config = dict(
    arch='mlp_mixer',
    model='self-supervised image encoder',
    dataset='capsule endoscopy frames (Kvasir-Capsule)',
    train_examples=42238,
    image_size=48,
    crop_scale_min=0.3,
    horizontal_flip=True,
    color_jitter=0.4,
    method='byol',
    norm='layernorm_no_bias',
    norm_position='pre',
    hidden_act='swiglu',
    mlp_ratio=3,
    parallel_block=False,
    inner_norm=False,
    patch_size=[6, 6],
    layers=6,
    width=384,
    projector_hidden=1024,
    projector_out=256,
    projector_hidden_layers=2,
    target_momentum=0.996,
    init='kaiming_normal',
    residual_init='none',
    optimizer='muon',
    muon_scale='match_rms_adamw',
    learning_rate=0.0028,
    momentum=0.85,
    nesterov=True,
    orthogonalizer='newton_schulz_5',
    adamw_lr_other_params=0.00094,
    max_grad_norm=1.0,
    max_steps=12900,
    batch_size=128,
    epochs=39.1,
    lr_schedule='cosine',
    final_lr_fraction=0.1,
    warmup_steps=380,
    weight_decay=0.03,
    adamw_weight_decay_other_params=0.05,
)
Rows from block 2, named by matrix and row number. Each number is 128 + 32 x the weight over its row's rms, rounded and kept within 0 to 255. All counts start at 0. Numbers have three digits each. After the name is the row's rms in percent of the matrix's.
# fc2: token-mixing MLP down (model.blocks.2.mixer.f.fc2.weight, 64x192), inputs 48-95
fc2.0 101:146129125129114143142075125135126125104135129114134100107151115099177131128167104234126201142203131115114162116060138051146103127097073112094156
fc2.1 103:144159164098105143175157130112136114179180117225139124137138088127095124114157122123105093086140088148147066164149143203098157082155157172084167
fc2.2 095:121107149154131153091103140120121060114054082046139163136136116078137114115087180163157146108131132136120186147112090110139168129133122174163130
fc2.3 103:123143112109180118150106128124143231150148160183135136164113154145106110176039115141105109163125074150107068136088141129165130153108184077151129
fc2.4 093:094100123126088159141098122173152146136141115090144116090118160071146145092160175121120124091128145089115154096063196116109089099095121137147162
fc2.5 107:157143137149108151102125196104112085091106120151125113041125160178092142210095092133162143123113187086134148120077133162202098126176139108116089
fc2.6 096:137129130105092103157117084073151121089098178213053099177143132123105098123116114155118092190098157145132164140140157107123089178136101170143090
fc2.7 095:118127118163142154107086203177175146150105140114130163193123123160152156128152163190141168107145094135110155126162131133149190071135122145158110
fc2.8 096:169086121184099144108173132130155103111136104130136170143123087136121150126101092145168129133138131151157187141216137191117159148139159156109098
fc2.9 084:164091102116118138104114085150075109121054149182152146120175135117132160191140172133125141070123154153109108122111126147145176158192180120139111
fc2.10 103:138101123104095106144132171160169129140148102144085077082104114183158090147091183190095126182132122094195106131123132062164135145139111147178143
fc2.11 093:099147068154080193106109147102105094104110082101102103082093140097126144123128110158187139129155108091160170078091154169063130113130138176115122
fc2.12 099:155167095109113131105192186134164105172149160084129187171136144112163120097130140129122116127131158139140060177164141227147140123138116166131157
fc2.13 101:133039138124168193128055118174100125118137162164081141110096134154102123133089126141128148118159130171087121138157109126158116131122099139117176
fc2.14 099:165166125119191117158103107130155107189209132083140134134113135140158131087154113191106084107106129091183123095128112078146136094136171106131189
fc2.15 100:180158120080177149225186131105104101101143152145169094112181129137085174114163102162122147136168134130155143123134161118142077134116090098165182
fc2.16 106:121167121095112163149111138088132145093143125115140129101098097135174097130128117159143111083153119119152120115096108081148103128096128107075196
fc2.17 098:101136124122214122164128066132099153144115107144129065116180164093167130128125137135131174161132135171109105127122093122151087121104145165121094
fc2.18 086:193175173115130113137172114100161126159160099113112157123168149155091170122132076069135025113156098119024098154156141172153129083166171085099157
fc2.19 101:174111171055146152160061147130120125124091107085106112182133153092133162170099116113135128139161135124057116141125137131123108166161113117113114
fc2.20 106:125089145104103105092121091088139082098148095092143126134137125076127096138113121170109085139113105088170100083052167084125091124142144129132147
fc2.21 103:164135181144091138139098112149140147162091171154127112140110118155144076128159255140117138147155183146140156145123141108113142109101161126181093
fc2.22 106:163100108104102140134177168101107164124065122135166090178105125088132183107146064149151109153131045113143185149158112066170122154117122187089105
fc2.23 100:139125146154109173087085122123167121167149158194084123124129136084148084176133116193172187155110191092118193124113123137143113180175146128127177
fc2.24 097:166103070092171139126121109189176164188129130132136096091132146094136148102186166176139198127125089119165113128155135112112153103145129129151108
fc2.25 113:130142177135054083105155166136121106119139114125116160163065104147135121157128105145178190142141144116149191147135121087115124099102086172169203
fc2.26 101:135110079144149081151143112151157111135138110137166111109123129039120125141169158131119100133128132110174114096133128207090150111130105126101080
fc2.27 131:111116090162078123154136116154135070133139138103180165133120106163135140098138128150199133128154133148187144120141119149176135129130144165162170
fc2.28 099:131126116120109108071138125147142107131089149157081061135154161156142155157158086107106065137119121116169102192153085111138134168093166132115115
fc2.29 100:115151078128125119131142104143146155117126145100112137106128148047107120111073084129113084166107159116071111111183128170141131077163139117081097
fc2.30 101:077117155120105147069090145175120116092178149084101107131156158140150055116171079124180106112146110089098139143088086172106094142132079168172172
fc2.31 091:156203075135087071131166112155157100135132121081098183123136132141091141051118095083094159105122122139066103156170141145094121069127136078094138
fc2.32 100:135172122140157125138092113139169064124105084085115072139088093122146161088084078091121121110141160116087126151099134127122147171167137101104133
fc2.33 099:172132053121176168107104145166169158132099179125145144127118102118081119106146165106093157134173156104108165153173110153121098167123136125145097
fc2.34 092:086199099115150113166074078060131134052094064117049111119151138171119112075132137081137141181111140138158089121134067114111105145153144093157156
fc2.35 105:116155170144148090095067119056095116188164101132044127129117157141124132129124163101094121152130118123113119130083133112067187133108110145104114
fc2.36 097:125107128126116121146161100141186153080061118117170144109133136112124131136109114155142056148126112140082138127176144108119137090157121105180128
fc2.37 104:099160172147195134112129101045095111135124136124185196183146158175143097110170164115146146080183114097110124131124130120078069162123106171083081
fc2.38 097:115126169150157147138117203101104156087118154164110121078128096053168091074144122127109085089127104111185134087126111075090086125086204119104173
fc2.39 111:135127110118139096160156155173084200165143152145235157153121147130110149173149162179152109133203149125177174114094115083126116143145099195049109
fc2.40 093:156126115133086151088166144130125129082107197120145124089147042140148136148157112136153200227120122142178160055171123163135124149061168195184149
fc2.41 108:094102135154111085123157156090120143086113114103098164128084154085131103127153167145133113105050102067173092167099123119130128148177137156151121
fc2.42 092:162124069150105113152197059172110134146107124131088142119117082148119124171115111178125069087082114122105139140189115113119131148155066104106156
fc2.43 103:106069095158145137184152154177117092147083115133172116149134086132113143103125106136152152117113124117095094139096119130146059045076113106105125
fc2.44 099:072186096135118162134113118166123115082193129119072125091118142146147120096140101091094107115123092098179149128108096156124052082139139118102105
fc2.45 099:083098073068093135040099115152122099180099155148153087110118112059142114133115081109130143125121120111127106107114115109141101150126089138128112
fc2.46 082:145193166171061141121166099104132144173152140104117126163148134126168141150105102172105142121095130204019149147169173153130166098151178141159109
fc2.47 095:151159155159085168090198133105201083104128078090164095161155186085095121120110149132140208122163044179107165143111121170145090187123105176167160
fc2.48 107:111174126133084134159086151138123200079160128125106182138085203126109147113076114172203188137142114108156182106190093118140133083171130176104130
fc2.49 089:127145045132133134111101150093095124120139072145181135163092143132150151114106111126128185100097178131099154139099155123091151187085115093150096
fc2.50 101:111115145116072087112083138102107103128132058086099082139121159208130144083182160101124156113128146058111115123144122173082123118140157157204105
fc2.51 109:041138187131177156077093074095072091144150104141158187089058130116120113118122119078085207133140082138156132117157111113097124141135154099115110
fc2.52 105:181136109132112108144093155060152114098120111126145137154088157118151154113113144127116042168112111136130092151121163108129181102150073120139157
fc2.53 102:054143129228153168136094124143077144155145144105179143165148190141100064157124100097163148120125152094114194133125095111121100156090186077145113
fc2.54 098:128094142109184172089121089145119170135121125120110086163091125109137107129114174080081157118111111084084150071084141187129117130168037117097088
fc2.55 093:141122146097204096138141173131136159168173144113072115120172110091126108139158095182174194097140184148131142174140181122143149150130142144114130
fc2.56 078:078107170128169095116156139077073097110109110098098115126119103088167074094159071055066026136045133114090081145104154122129061155078141095123087
fc2.57 081:170107092123211137160131138164157119164139155110131150147169060171115141138156128123126111145090153111120093134132151111133143218202171135130116
fc2.58 089:249092133106143155167138094149151094155157118144100138133173198153110108156096132122133128184114119141155147147099087087125158074172162146114172
fc2.59 135:082120111122135118108152111129094167082079108122174147060101120097129142138155152104124179132106147097130139119169140135064179186096116084149091
fc2.60 090:169102156114090142061149116131077119150154122133155096218138070110104109105138149129151164128117098090104127104176105197099075114133144145094117
fc2.61 098:108110197081167131100134141138115136112137144129119146131110204127143039118079105097076197174064152101130143151078093171087170127113107107152090
fc2.62 108:137129129146100122121145174142073146191172102142168164109097101156107119100205123139174182114132118168147063148147192034119094085182139181095130
fc2.63 106:075186089104052142152075122152117097101095119112141096100114148095146111117059128128138086140125096088199142115119073134167118126067154115125137