Weights of a small self-supervised image encoder: muon at rate 0.0028, trained on capsule endoscopy frames (Kvasir-Capsule).
Rows from block 3 of a small self-supervised image encoder, named by matrix and row number. Rows with one number belong to one neuron. Each number is 50 + 15 x the weight over its row's rms, rounded and kept within 0 to 99. All counts start at 0.
After each neuron's rows are labels from the 100 images, of 14976, where the neuron reaches its largest size: "colour at peak" is the nearest of a few named colours to the mean colour under the peak. Only what is clearly more common there than usual is listed. The data: capsule endoscopy frames (Kvasir-Capsule).
# gate: MLP gate (model.blocks.3.mlp.gate.weight, 1152x384), inputs 96-127
# fc1: MLP up (model.blocks.3.mlp.fc1.weight, 1152x384), inputs 96-127
# fc2: MLP down (model.blocks.3.mlp.fc2.weight, 384x1152, transposed), outputs 96-127

gate.364:57 61 49 50 47 40 42 47 77 35 54 72 53 39 60 44 70 66 60 60 63 36 86 46 48 39 60 51 79 48 71 39
fc1.364:46 49 59 53 45 66 54 46 60 31 82 69 51 48 27 14 58 55 39 37 45 31 58 59 50 56 59 55 60 48 78 48
fc2.364:66 63 41 37 62 35 47 46 48 58 39 62 38 46 58 57 38 49 35 54 64 54 58 55 44 70 69 65 29 29 34 57
colour at peak: orange

gate.490:59 29 40 65 53 42 70 38 70 83 62 44 28 37 42 61 63 75 52 45 17 40 11 51 42 22 52 64 66 33 36 71
fc1.490:70 54 83 80 71 52 21 52 58 67 51 48 49 66 58 39 44 59 52 39 17 51 50 40 71 27 54 48 26 62 50 46
fc2.490:25 41 60 38 50 87 59 43 56 78 56 53 54 51 39 66 62 46 65 75 38 68 27 29 45 47 40 36 54 32 47 41
colour at peak: black

gate.22:46 39 61 64 43 39 62 40 69 75 61 65 43 56 51 63 37 77 58 42 67 53 47 39 52 45 62 48 45 45 55 47
fc1.22:31 59 45 61 34 52 15 38 37 19 27 46 61 76 52 36 56 45 19 37 72 62 43 59 52 41 73 65 39 51 41 18
fc2.22:66 41 30 08 57 53 58 60 62 73 46 31 50 33 47 35 52 42 66 44 59 44 36 48 46 66 65 55 39 37 54 59
colour at peak: orange

gate.404:38 66 33 29 49 31 52 67 58 68 44 88 61 67 31 68 39 72 58 66 21 64 51 20 38 43 46 72 46 59 30 40
fc1.404:70 59 74 34 83 40 61 36 46 62 40 45 68 33 71 55 60 20 35 39 55 43 51 43 63 46 49 32 50 32 50 26
fc2.404:29 57 41 71 39 58 56 33 52 71 51 69 70 49 32 34 45 54 73 72 60 51 50 23 41 46 74 65 68 62 66 66
colour at peak: pink; grey

gate.469:60 51 47 38 33 83 50 63 81 51 27 46 58 41 36 36 59 46 67 24 61 53 40 35 44 61 52 47 11 31 31 45
fc1.469:32 46 53 27 31 40 50 71 50 26 52 33 47 39 39 34 54 69 49 53 52 89 42 69 64 54 62 88 47 46 59 37
fc2.469:41 57 41 09 30 43 29 49 21 63 61 28 47 32 44 48 59 58 50 24 65 50 70 32 82 83 37 49 48 27 60 30
colour at peak: orange

gate.343:42 78 69 59 48 39 51 58 27 73 46 28 73 23 42 67 42 33 43 23 45 20 46 43 65 34 34 65 86 52 55 76
fc1.343:80 41 55 44 88 40 66 67 37 58 10 33 25 47 50 49 40 42 43 71 61 54 51 51 66 45 37 63 36 71 33 42
fc2.343:46 86 57 39 55 35 56 36 21 43 29 29 34 50 54 41 74 69 29 32 61 60 49 63 48 50 40 58 64 64 76 54
colour at peak: black

gate.552:40 52 58 39 19 54 20 52 62 58 36 56 33 67 48 50 56 43 54 33 29 80 53 63 74 45 43 54 64 41 57 35
fc1.552:36 71 61 65 81 44 66 54 73 42 52 45 28 59 41 36 60 56 62 50 52 56 29 58 58 56 61 80 42 87 66 38
fc2.552:45 63 48 71 49 34 27 82 31 62 24 58 36 47 58 48 52 35 08 31 43 33 54 49 50 44 83 41 35 50 40 50
colour at peak: black

gate.465:50 46 29 41 48 48 56 13 43 37 51 58 25 61 56 53 55 44 37 64 77 53 47 35 29 94 54 66 29 56 39 54
fc1.465:52 84 59 76 26 52 61 60 00 32 36 45 41 54 51 51 55 61 57 61 41 43 86 57 44 85 38 60 69 79 42 63
fc2.465:43 47 40 59 35 51 33 61 41 21 50 31 57 41 25 52 50 55 45 34 55 33 56 32 54 60 41 77 60 79 58 38
colour at peak: black

gate.329:76 59 33 12 37 24 42 56 32 27 53 47 35 48 57 63 72 68 31 56 49 52 66 47 44 50 27 67 61 48 52 33
fc1.329:37 57 69 46 45 60 67 56 59 67 48 57 46 45 46 34 53 80 47 51 42 58 42 38 54 65 56 55 87 51 60 52
fc2.329:50 36 52 48 46 63 16 38 50 73 51 47 33 56 46 60 38 60 49 48 57 29 60 56 77 63 45 47 35 72 37 29
colour at peak: black

gate.121:29 29 39 32 37 51 33 89 65 30 57 42 57 52 62 61 33 59 72 46 38 48 66 39 58 45 51 65 59 26 52 81
fc1.121:44 50 67 38 55 66 42 38 64 51 50 39 61 76 70 57 64 70 40 32 40 29 35 51 67 45 44 46 51 28 46 50
fc2.121:38 41 49 75 75 52 81 34 55 42 50 39 44 50 37 70 59 32 72 33 55 24 64 16 53 71 66 64 48 62 47 35
colour at peak: pink; orange

gate.383:58 48 34 71 57 50 58 80 56 69 53 68 40 28 51 14 60 65 60 66 23 53 38 64 51 37 52 30 62 59 48 54
fc1.383:34 62 67 50 39 49 55 45 59 47 39 53 30 56 65 66 24 50 56 69 38 69 36 93 42 68 55 52 60 63 66 54
fc2.383:46 66 56 49 49 53 46 57 24 36 63 73 56 56 37 88 30 65 53 80 47 71 49 48 32 59 66 30 68 48 70 51
colour at peak: black

gate.198:35 20 52 62 46 49 50 53 30 52 60 46 27 49 34 75 55 48 52 44 75 71 87 60 26 40 59 54 54 64 36 58
fc1.198:55 40 40 41 47 49 50 33 65 45 66 63 55 61 45 19 44 51 46 40 51 63 33 38 55 33 27 56 59 13 47 52
fc2.198:65 36 49 38 50 41 63 37 28 54 44 27 55 41 77 57 58 58 44 52 44 71 79 67 40 49 53 83 73 54 49 66
colour at peak: grey

gate.686:47 52 72 54 46 59 24 23 60 58 57 53 30 85 37 47 48 52 35 23 61 57 40 54 70 57 18 68 50 37 44 32
fc1.686:54 30 51 51 58 67 58 80 44 72 34 50 75 50 30 41 59 53 80 66 49 42 61 27 33 18 49 34 33 41 66 52
fc2.686:47 31 41 62 40 41 33 45 63 34 51 60 50 48 66 56 33 67 48 81 57 46 63 75 55 73 70 66 66 20 40 49
colour at peak: black

gate.0:65 54 42 57 45 61 33 50 64 50 59 58 60 63 56 47 61 58 44 57 76 40 60 53 42 78 53 66 52 63 50 67
fc1.0:50 37 31 54 51 94 21 40 45 66 40 45 69 46 38 51 22 42 55 29 37 55 39 78 39 37 33 13 43 28 40 76
fc2.0:73 27 58 60 75 53 46 59 51 68 75 43 59 63 49 30 47 41 45 35 46 60 42 47 45 26 45 62 59 56 14 65
colour at peak: orange

gate.439:30 45 76 56 51 36 81 47 57 41 61 35 61 43 60 27 62 66 57 44 85 30 73 60 64 62 57 59 56 50 30 50
fc1.439:20 43 58 46 49 33 43 30 47 62 38 31 64 21 59 34 80 45 38 39 86 45 57 50 77 30 49 52 44 59 47 54
fc2.439:61 21 40 51 65 67 22 48 32 55 45 61 22 61 29 56 39 48 45 43 22 17 65 53 36 71 39 48 39 72 53 36
colour at peak: black

gate.311:29 46 53 36 26 39 53 62 65 44 44 59 67 69 46 48 40 65 58 62 85 50 54 10 54 58 86 58 57 44 36 54
fc1.311:25 63 40 56 61 62 50 40 57 32 66 27 59 31 41 45 45 62 51 46 75 66 53 33 58 49 85 59 46 56 40 40
fc2.311:36 42 35 36 37 58 74 32 63 42 51 52 55 53 29 70 61 53 52 46 58 47 33 57 59 67 41 52 33 60 72 58
colour at peak: orange; grey

gate.587:32 43 38 58 45 44 40 75 56 68 39 46 72 48 54 61 43 72 32 54 53 47 64 46 33 45 46 62 49 63 27 71
fc1.587:60 50 71 47 55 38 64 57 59 52 74 41 43 41 42 38 75 34 54 51 44 61 26 59 65 72 53 57 52 37 73 34
fc2.587:73 55 29 67 70 56 69 49 63 57 42 65 45 51 37 66 57 50 62 47 57 32 71 51 37 42 65 59 53 76 45 49
colour at peak: black

gate.48:66 26 20 46 78 71 66 58 46 64 39 51 21 31 57 54 71 56 43 49 55 31 59 56 92 67 51 82 72 70 40 52
fc1.48:58 36 59 65 31 44 52 21 37 73 61 60 52 52 51 63 45 70 69 58 79 30 24 33 64 46 39 46 33 77 43 69
fc2.48:41 81 30 44 36 33 35 73 59 06 60 58 58 37 64 23 47 66 75 38 42 44 70 52 29 40 20 73 76 41 61 56
colour at peak: black

gate.292:51 68 38 54 35 30 48 62 48 53 37 44 69 45 37 22 44 42 65 26 63 62 52 45 34 32 74 21 56 52 49 35
fc1.292:41 59 38 29 26 35 38 30 32 68 50 49 74 44 36 46 64 49 36 48 62 36 89 48 53 24 52 40 35 50 45 62
fc2.292:55 39 66 56 52 79 56 53 36 62 39 30 36 74 32 38 44 24 45 66 54 57 47 07 55 65 99 47 59 61 36 48
colour at peak: pink

gate.388:32 24 29 39 46 42 67 46 66 39 43 47 76 39 68 35 14 28 50 39 91 56 30 36 56 35 58 35 35 57 67 60
fc1.388:41 67 75 58 46 84 48 43 70 46 44 46 55 45 30 13 35 37 47 41 48 72 67 60 51 32 50 55 47 37 50 63
fc2.388:48 41 22 50 65 51 60 53 58 42 41 39 60 57 44 48 62 50 43 71 39 41 81 96 64 40 73 40 40 67 25 18
colour at peak: pink

gate.149:15 57 48 81 32 62 49 67 15 65 53 52 74 71 58 32 30 59 71 39 21 57 39 42 22 54 29 58 63 60 59 47
fc1.149:36 48 13 60 48 78 70 57 58 50 52 42 35 49 56 26 37 60 58 43 59 63 59 37 46 39 42 76 64 36 74 79
fc2.149:56 72 68 39 37 11 25 48 67 54 61 38 36 38 33 54 80 21 32 37 39 65 37 56 50 61 53 79 66 45 65 34
colour at peak: orange

gate.715:09 42 72 45 63 78 54 56 55 47 50 75 47 54 30 58 53 72 56 58 42 65 58 56 55 35 40 44 69 32 57 53
fc1.715:53 42 48 60 47 64 62 39 48 57 43 27 62 70 46 40 41 65 72 50 79 44 26 32 52 34 26 55 40 34 66 34
fc2.715:22 53 61 53 49 17 60 66 42 32 69 71 42 68 72 26 32 58 68 33 26 60 33 44 51 27 67 56 44 66 40 63
colour at peak: black

gate.704:45 56 60 51 35 56 36 48 63 30 64 57 48 67 69 58 58 57 56 53 57 51 58 35 62 46 66 68 74 80 46 46
fc1.704:63 35 56 51 69 36 59 44 40 48 57 31 40 53 55 47 55 65 60 33 68 54 37 47 40 43 36 42 37 53 48 74
fc2.704:52 59 62 57 52 67 30 26 58 44 67 33 52 29 38 18 42 47 27 63 77 36 75 47 45 46 69 57 42 67 64 55
colour at peak: orange

gate.515:87 59 34 27 48 63 34 78 44 35 39 36 60 55 81 60 40 43 41 65 33 65 39 52 46 72 49 57 61 55 29 46
fc1.515:78 34 25 22 49 29 58 47 60 42 65 59 44 44 33 48 42 43 54 55 53 51 53 66 29 38 59 25 48 33 44 66
fc2.515:41 56 44 56 58 58 89 67 46 50 53 43 41 49 50 52 37 33 33 65 75 22 35 17 34 55 80 77 71 66 84 26
colour at peak: pink; orange

gate.580:44 31 76 57 69 63 62 27 22 57 93 50 67 69 38 48 64 52 58 66 60 42 71 55 49 92 55 22 43 51 56 29
fc1.580:59 30 58 54 48 59 23 68 44 52 37 16 54 48 73 40 58 48 44 54 36 76 38 50 53 41 44 30 20 35 29 50
fc2.580:45 46 49 44 31 35 69 39 36 43 57 76 11 58 42 67 37 40 52 54 47 40 49 47 42 38 50 56 55 54 34 70
colour at peak: grey

gate.60:70 37 78 56 72 57 54 34 54 24 56 44 43 64 43 42 55 58 46 22 29 27 36 58 39 59 14 46 50 43 46 72
fc1.60:38 51 59 27 51 38 39 87 38 44 45 55 44 68 54 37 27 40 72 72 40 51 50 57 49 44 68 29 37 76 62 55
fc2.60:68 49 44 52 50 62 18 48 48 44 39 27 61 58 39 42 35 39 76 58 46 50 44 47 53 32 69 51 48 49 29 46
colour at peak: black