From a checkpoint of a small self-supervised image encoder: width 384, batches of 128.
Rows from block 2 of a small self-supervised image encoder, named by matrix and row number. Rows with one number belong to one neuron. Each number is 128 + 32 x the weight over its row's rms, rounded and kept within 0 to 255. All counts start at 0. Numbers have three digits each. After the name is the row's rms in percent of the matrix's.
Before each neuron's rows are labels from the 100 images, of 14976, where the neuron reaches its largest size: "top examples" is what is common among them. Only what is clearly more common there than usual is listed. The data: capsule endoscopy frames (Kvasir-Capsule). In brackets: how many of the 100.
# gate: MLP gate (model.blocks.2.mlp.gate.weight, 1152x384), inputs 96-143
# fc1: MLP up (model.blocks.2.mlp.fc1.weight, 1152x384), inputs 96-143
# fc2: MLP down (model.blocks.2.mlp.fc2.weight, 384x1152, transposed), outputs 96-143

top examples: finding: pylorus (49)
gate.192 096:116129123112110067058174125103148141121108107176156139139149171079136115141089113132147137135121131081154045126119170094153159097129073113153077
fc1.192 085:131176137129169137058088098164068153150077083124108126140135204109174077117085184204076147157126142118128175127123139088164126160134127103145082
fc2.192 089:066099152122114147150107093105117140161133171075081115115117158153107143037090093093129138122122105151102145100108113126089095139124126171067114

top examples: finding: reduced mucosal view (34); finding: ileocecal valve (32)
gate.100 110:142134098109082115066133164154059126105120127109071178112079105179103081137058092115149142160097127093106124150156124151137131108129135164168114
fc1.100 114:089123144168135101128082068069161105112177093130169127131130125120183133152136162147160111136157104181094119098131130059125149119132136137119144
fc2.100 127:160166109142114143198163101145079132084044163155162131097147155096116143138130198160141070087110172111139144092119076094122122143126093176104116

top examples: finding: angiectasia (30)
gate.112 080:087089102092125144124167105164094107086074143103145128127176106133179204167115087148156074113106130073152086164195111146140089122105116092138171
fc1.112 081:154123122159150110162099154144164093183162075198057112155140114124064116064153141087170121123082102118146137132106101157137154050169102153113101
fc2.112 077:115157172117095151131125098137141105103124086140113153162152079111075122142142056107168090126112139115123041092108103076184117125117170146130144

top examples: finding: pylorus (33)
gate.621 114:131165082155109087139119141136148090149124156136144151125115093119080106159084140117196148190117103111107128127150105106132147138144121156131136
fc1.621 110:101154189107079121118140154066037127106148107113088167165147169124150089094158078100037156089079130076172153089104132180099145162111142122165114
fc2.621 112:163127158100146108127116092093124179115147141112106134159096186145114144148144070167122120139108086118109184165115125147100175168152125099158155

top examples: finding: blood fresh (25)
gate.488 092:122127118159121121132141120145153173143166122089128151204117140164127158137141129104187173126129142124126179147135074137128191116119095085124093
fc1.488 096:092179135152174221137106159132142103142109132133173108202173106094121136147165110136122189135154133217140117183086095162120180094089098108130141
fc2.488 093:089123118099092190072120133091096185081172073152146096109156188147177157079209126117167164151153127108092116102134098110181094103143183120107116

top examples: finding: blood fresh (28)
gate.529 096:127142113114127176076173097084154128099082093160133161140144126140105130133126135118083148195101161106087096121175115125139125219156110136115155
fc1.529 100:173130089090104089119103116111096134095133129163120121156125205091166157141166144152104139127125154178167128153107118147183143125094084173120127
fc2.529 100:196095163172098151112095137137100137160077082143121150136091151152134123156069230162128097195143076161132168175134096095137155109136118179157080

top examples: finding: ileocecal valve (27)
gate.727 107:145150151119137103099089130056122177096218151125113195092139194135150130133122077114170114136104117090126088181140133114110154093127109105125134
fc1.727 103:131067181125160106121095123106106132076172050120107120117141076109115155136145178093171086071126099134141123113087149078145133182092199149104141
fc2.727 108:114135144136148096118093132138135132107119131058093215127154133149124086137154102165126140156134180111102168168133150146111090183119133142091088

top examples: finding: reduced mucosal view (25)
gate.483 096:202143147184083156109115173131127070081102091159144114180131150143158170105125133119146146169103118174118112097133117197159133190191131186135127
fc1.483 098:089110123090131106178174164154140144187146089071116111120134083122119127097165118131139077161163089123171131149126125064143155093113134145102082
fc2.483 095:255166121176135137080076126082139091080133162158154121151157088177142188150107089121110138122118164111137129102105133159177125120129037159135122

top examples: finding: blood fresh (35)
gate.330 095:136129109107126101086113065152056173105147119051169129087085117113099106163224030135138143125101142147165180052149147111092147083096140089155121
fc1.330 090:143107111122126114139136101092151127121136114123067145128193117099123102105089082107138118160175132049117088123125105147088154168115102136139134
fc2.330 082:114094104086086135094160095097162116102159110146113085090094087162120194080105093164137188168149130156164105154113129085207096060148091113075167

top examples: finding: reduced mucosal view (25)
gate.404 108:082140095137077161158129148121083133134107125110130139126119118197152146114158151157138132115122172119194091134105127102113149107137165118179192
fc1.404 113:114100109110113173209166158104177175121122174132145103144088191135124109164169212176116175097124101105149096121099146133132149163148176120137101
fc2.404 121:098142103108166115172123107105081180166166152105136193066113139130111216122101134139121125154108118115191174080182138097126118100150119178154109

top examples: finding: reduced mucosal view (28)
gate.123 102:137134082118108154132137065147099122150102073167109126159140079150118151080133122061137202088137149110117160119106160116131139120168126122098054
fc1.123 114:111148134171144101175106129141159137063149151106160101092148059106128169110105142176114118103119124158094132155099118160104207190137116167120169
fc2.123 111:103136147152102128075080086183133131168130179132092136108095187076163195132110145158111141139176175072138183127050106115122114137114127092126081

top examples: finding: angiectasia (42)
gate.91 111:139112158148119135051181161150079131125109118129105126134105159103138159151095122102095117144126130151146116120157140111110129132168113153075232
fc1.91 109:147097136109142127102131145119086185168144167117130104120176110097123093176152133102134111157150137149133129076121124132146133142063090105143079
fc2.91 111:117117101062098086178111132140096143157143144154146093154122082119136119137127107167088139097178106125088133157126134132106174120058159157121133

top examples: finding: pylorus (25)
gate.278 110:064137187162132115148138188113094144114155139144089099152088140109139083187159137060125125113118134122096089164135136145141156092076163099183139
fc1.278 107:113121161121147152161131113126126129143105095128166100118088101193093106160117069132143113122127110094142143145148150164142144105112113092128111
fc2.278 109:109139040140116120121164144127144178183119161158165153111074130077135071106128120129130128095062117094149150115108138152084100124179063100107130

top examples: finding: pylorus (33)
gate.429 081:093060100182134135162235133127172153089150132131118165123193102185172086106157150100128063107084135123123186135137107102130136108091164116141076
fc1.429 087:115125142073099139136079054154091064114078091116131063108166145124180099145174127169112086082139122142123065109105137159121165162087198110111203
fc2.429 085:160101098132119089142139095095170018134133122118136102113090118121047157112157131153118081147094100159147107148113155137116127180119158129115123

top examples: finding: ileocecal valve (31)
gate.310 125:125110117172126125118104116123203087121134134138116148118136147141153074181174090152150146123139140149114136183105077108126092125110114160098111
fc1.310 140:116171154145106133163155180085112132132161119165145204062104137107172190142160126201106137106151118130115125073122121075109127121117168090104153
fc2.310 130:118152094105119189112105127122121140175111140140132064119146083129095157142172140131118056171110149121148130171140128127129113070147108103153170

top examples: finding: ulcer (25)
gate.480 106:136141144107098104125080082193057148102118178252129128153102182147146116100105148149133080117140167179114116167111087115105093143058082089061128
fc1.480 109:101114116117111115154067108204072199138156101126182164116129103120116170086145116109099173134117157155083120128138111079122128087096124124094101
fc2.480 116:150146092092100161067119113123177117058150114132081076133096125117083144158159066159165128153138135072217187149135121146094119169134179130115169

top examples: finding: reduced mucosal view (25)
gate.16 108:127163111057136139103131156098163105123126134110131090180146130114111156114146129200089121096159145054205137124137132160090130110148134126098057
fc1.16 121:086153177100104108152176117135106105167176112092133117129146058166123126131090128170119103120116102109163096164177122113177079077149149119087161
fc2.16 118:146095066107150106088147095154100128111093131154123166067113183120081154145156067078097174124131099198138193138099124155126177125133157139166117

top examples: finding: reduced mucosal view (25)
gate.189 110:108151112060107175143125120096183125140107095167125134173112122152197133115161110147114151123155053171174113154151085110214106134143139108143120
fc1.189 112:143149129195100114112115092126118120125096196181153105182091128119143078109133157127125088161097112132151039163121109155105112098160140156129110
fc2.189 113:176142117130148126148099098056109136122116098148136163168165108091132152128162144152066141070121091135119150174105086096162105114141154103123058

top examples: finding: angiectasia (27)
gate.120 110:153154191149143113132129110190081087133184152118119120181151095109114163080125124119146132121125150112146131137101148094200081124158092134114158
fc1.120 112:129175118146143216090113112119143152114152091094107134192112138115170114131154133092080169122179122126135073152145132109211120153141150149172098
fc2.120 119:114105068141134164165181121115157116135161115141167112182094149109137089103101141170169129149097138106127197075139115099165119109151098185165122

top examples: finding: pylorus (27)
gate.306 090:130114150202045083106128154074104147103156115119159073157159136158137080118183159120098090095079129095110135107150073088103150101122105139102136
fc1.306 095:138181112099141175101155144097162069097124121105134105138150077184112148151063110111139154159156139070112149090125148119191104176071129147130187
fc2.306 087:165104106146139121115149212158185176168126082054055112139150114099159134173128110099072134106164068098123125177092093134159104124162121159106126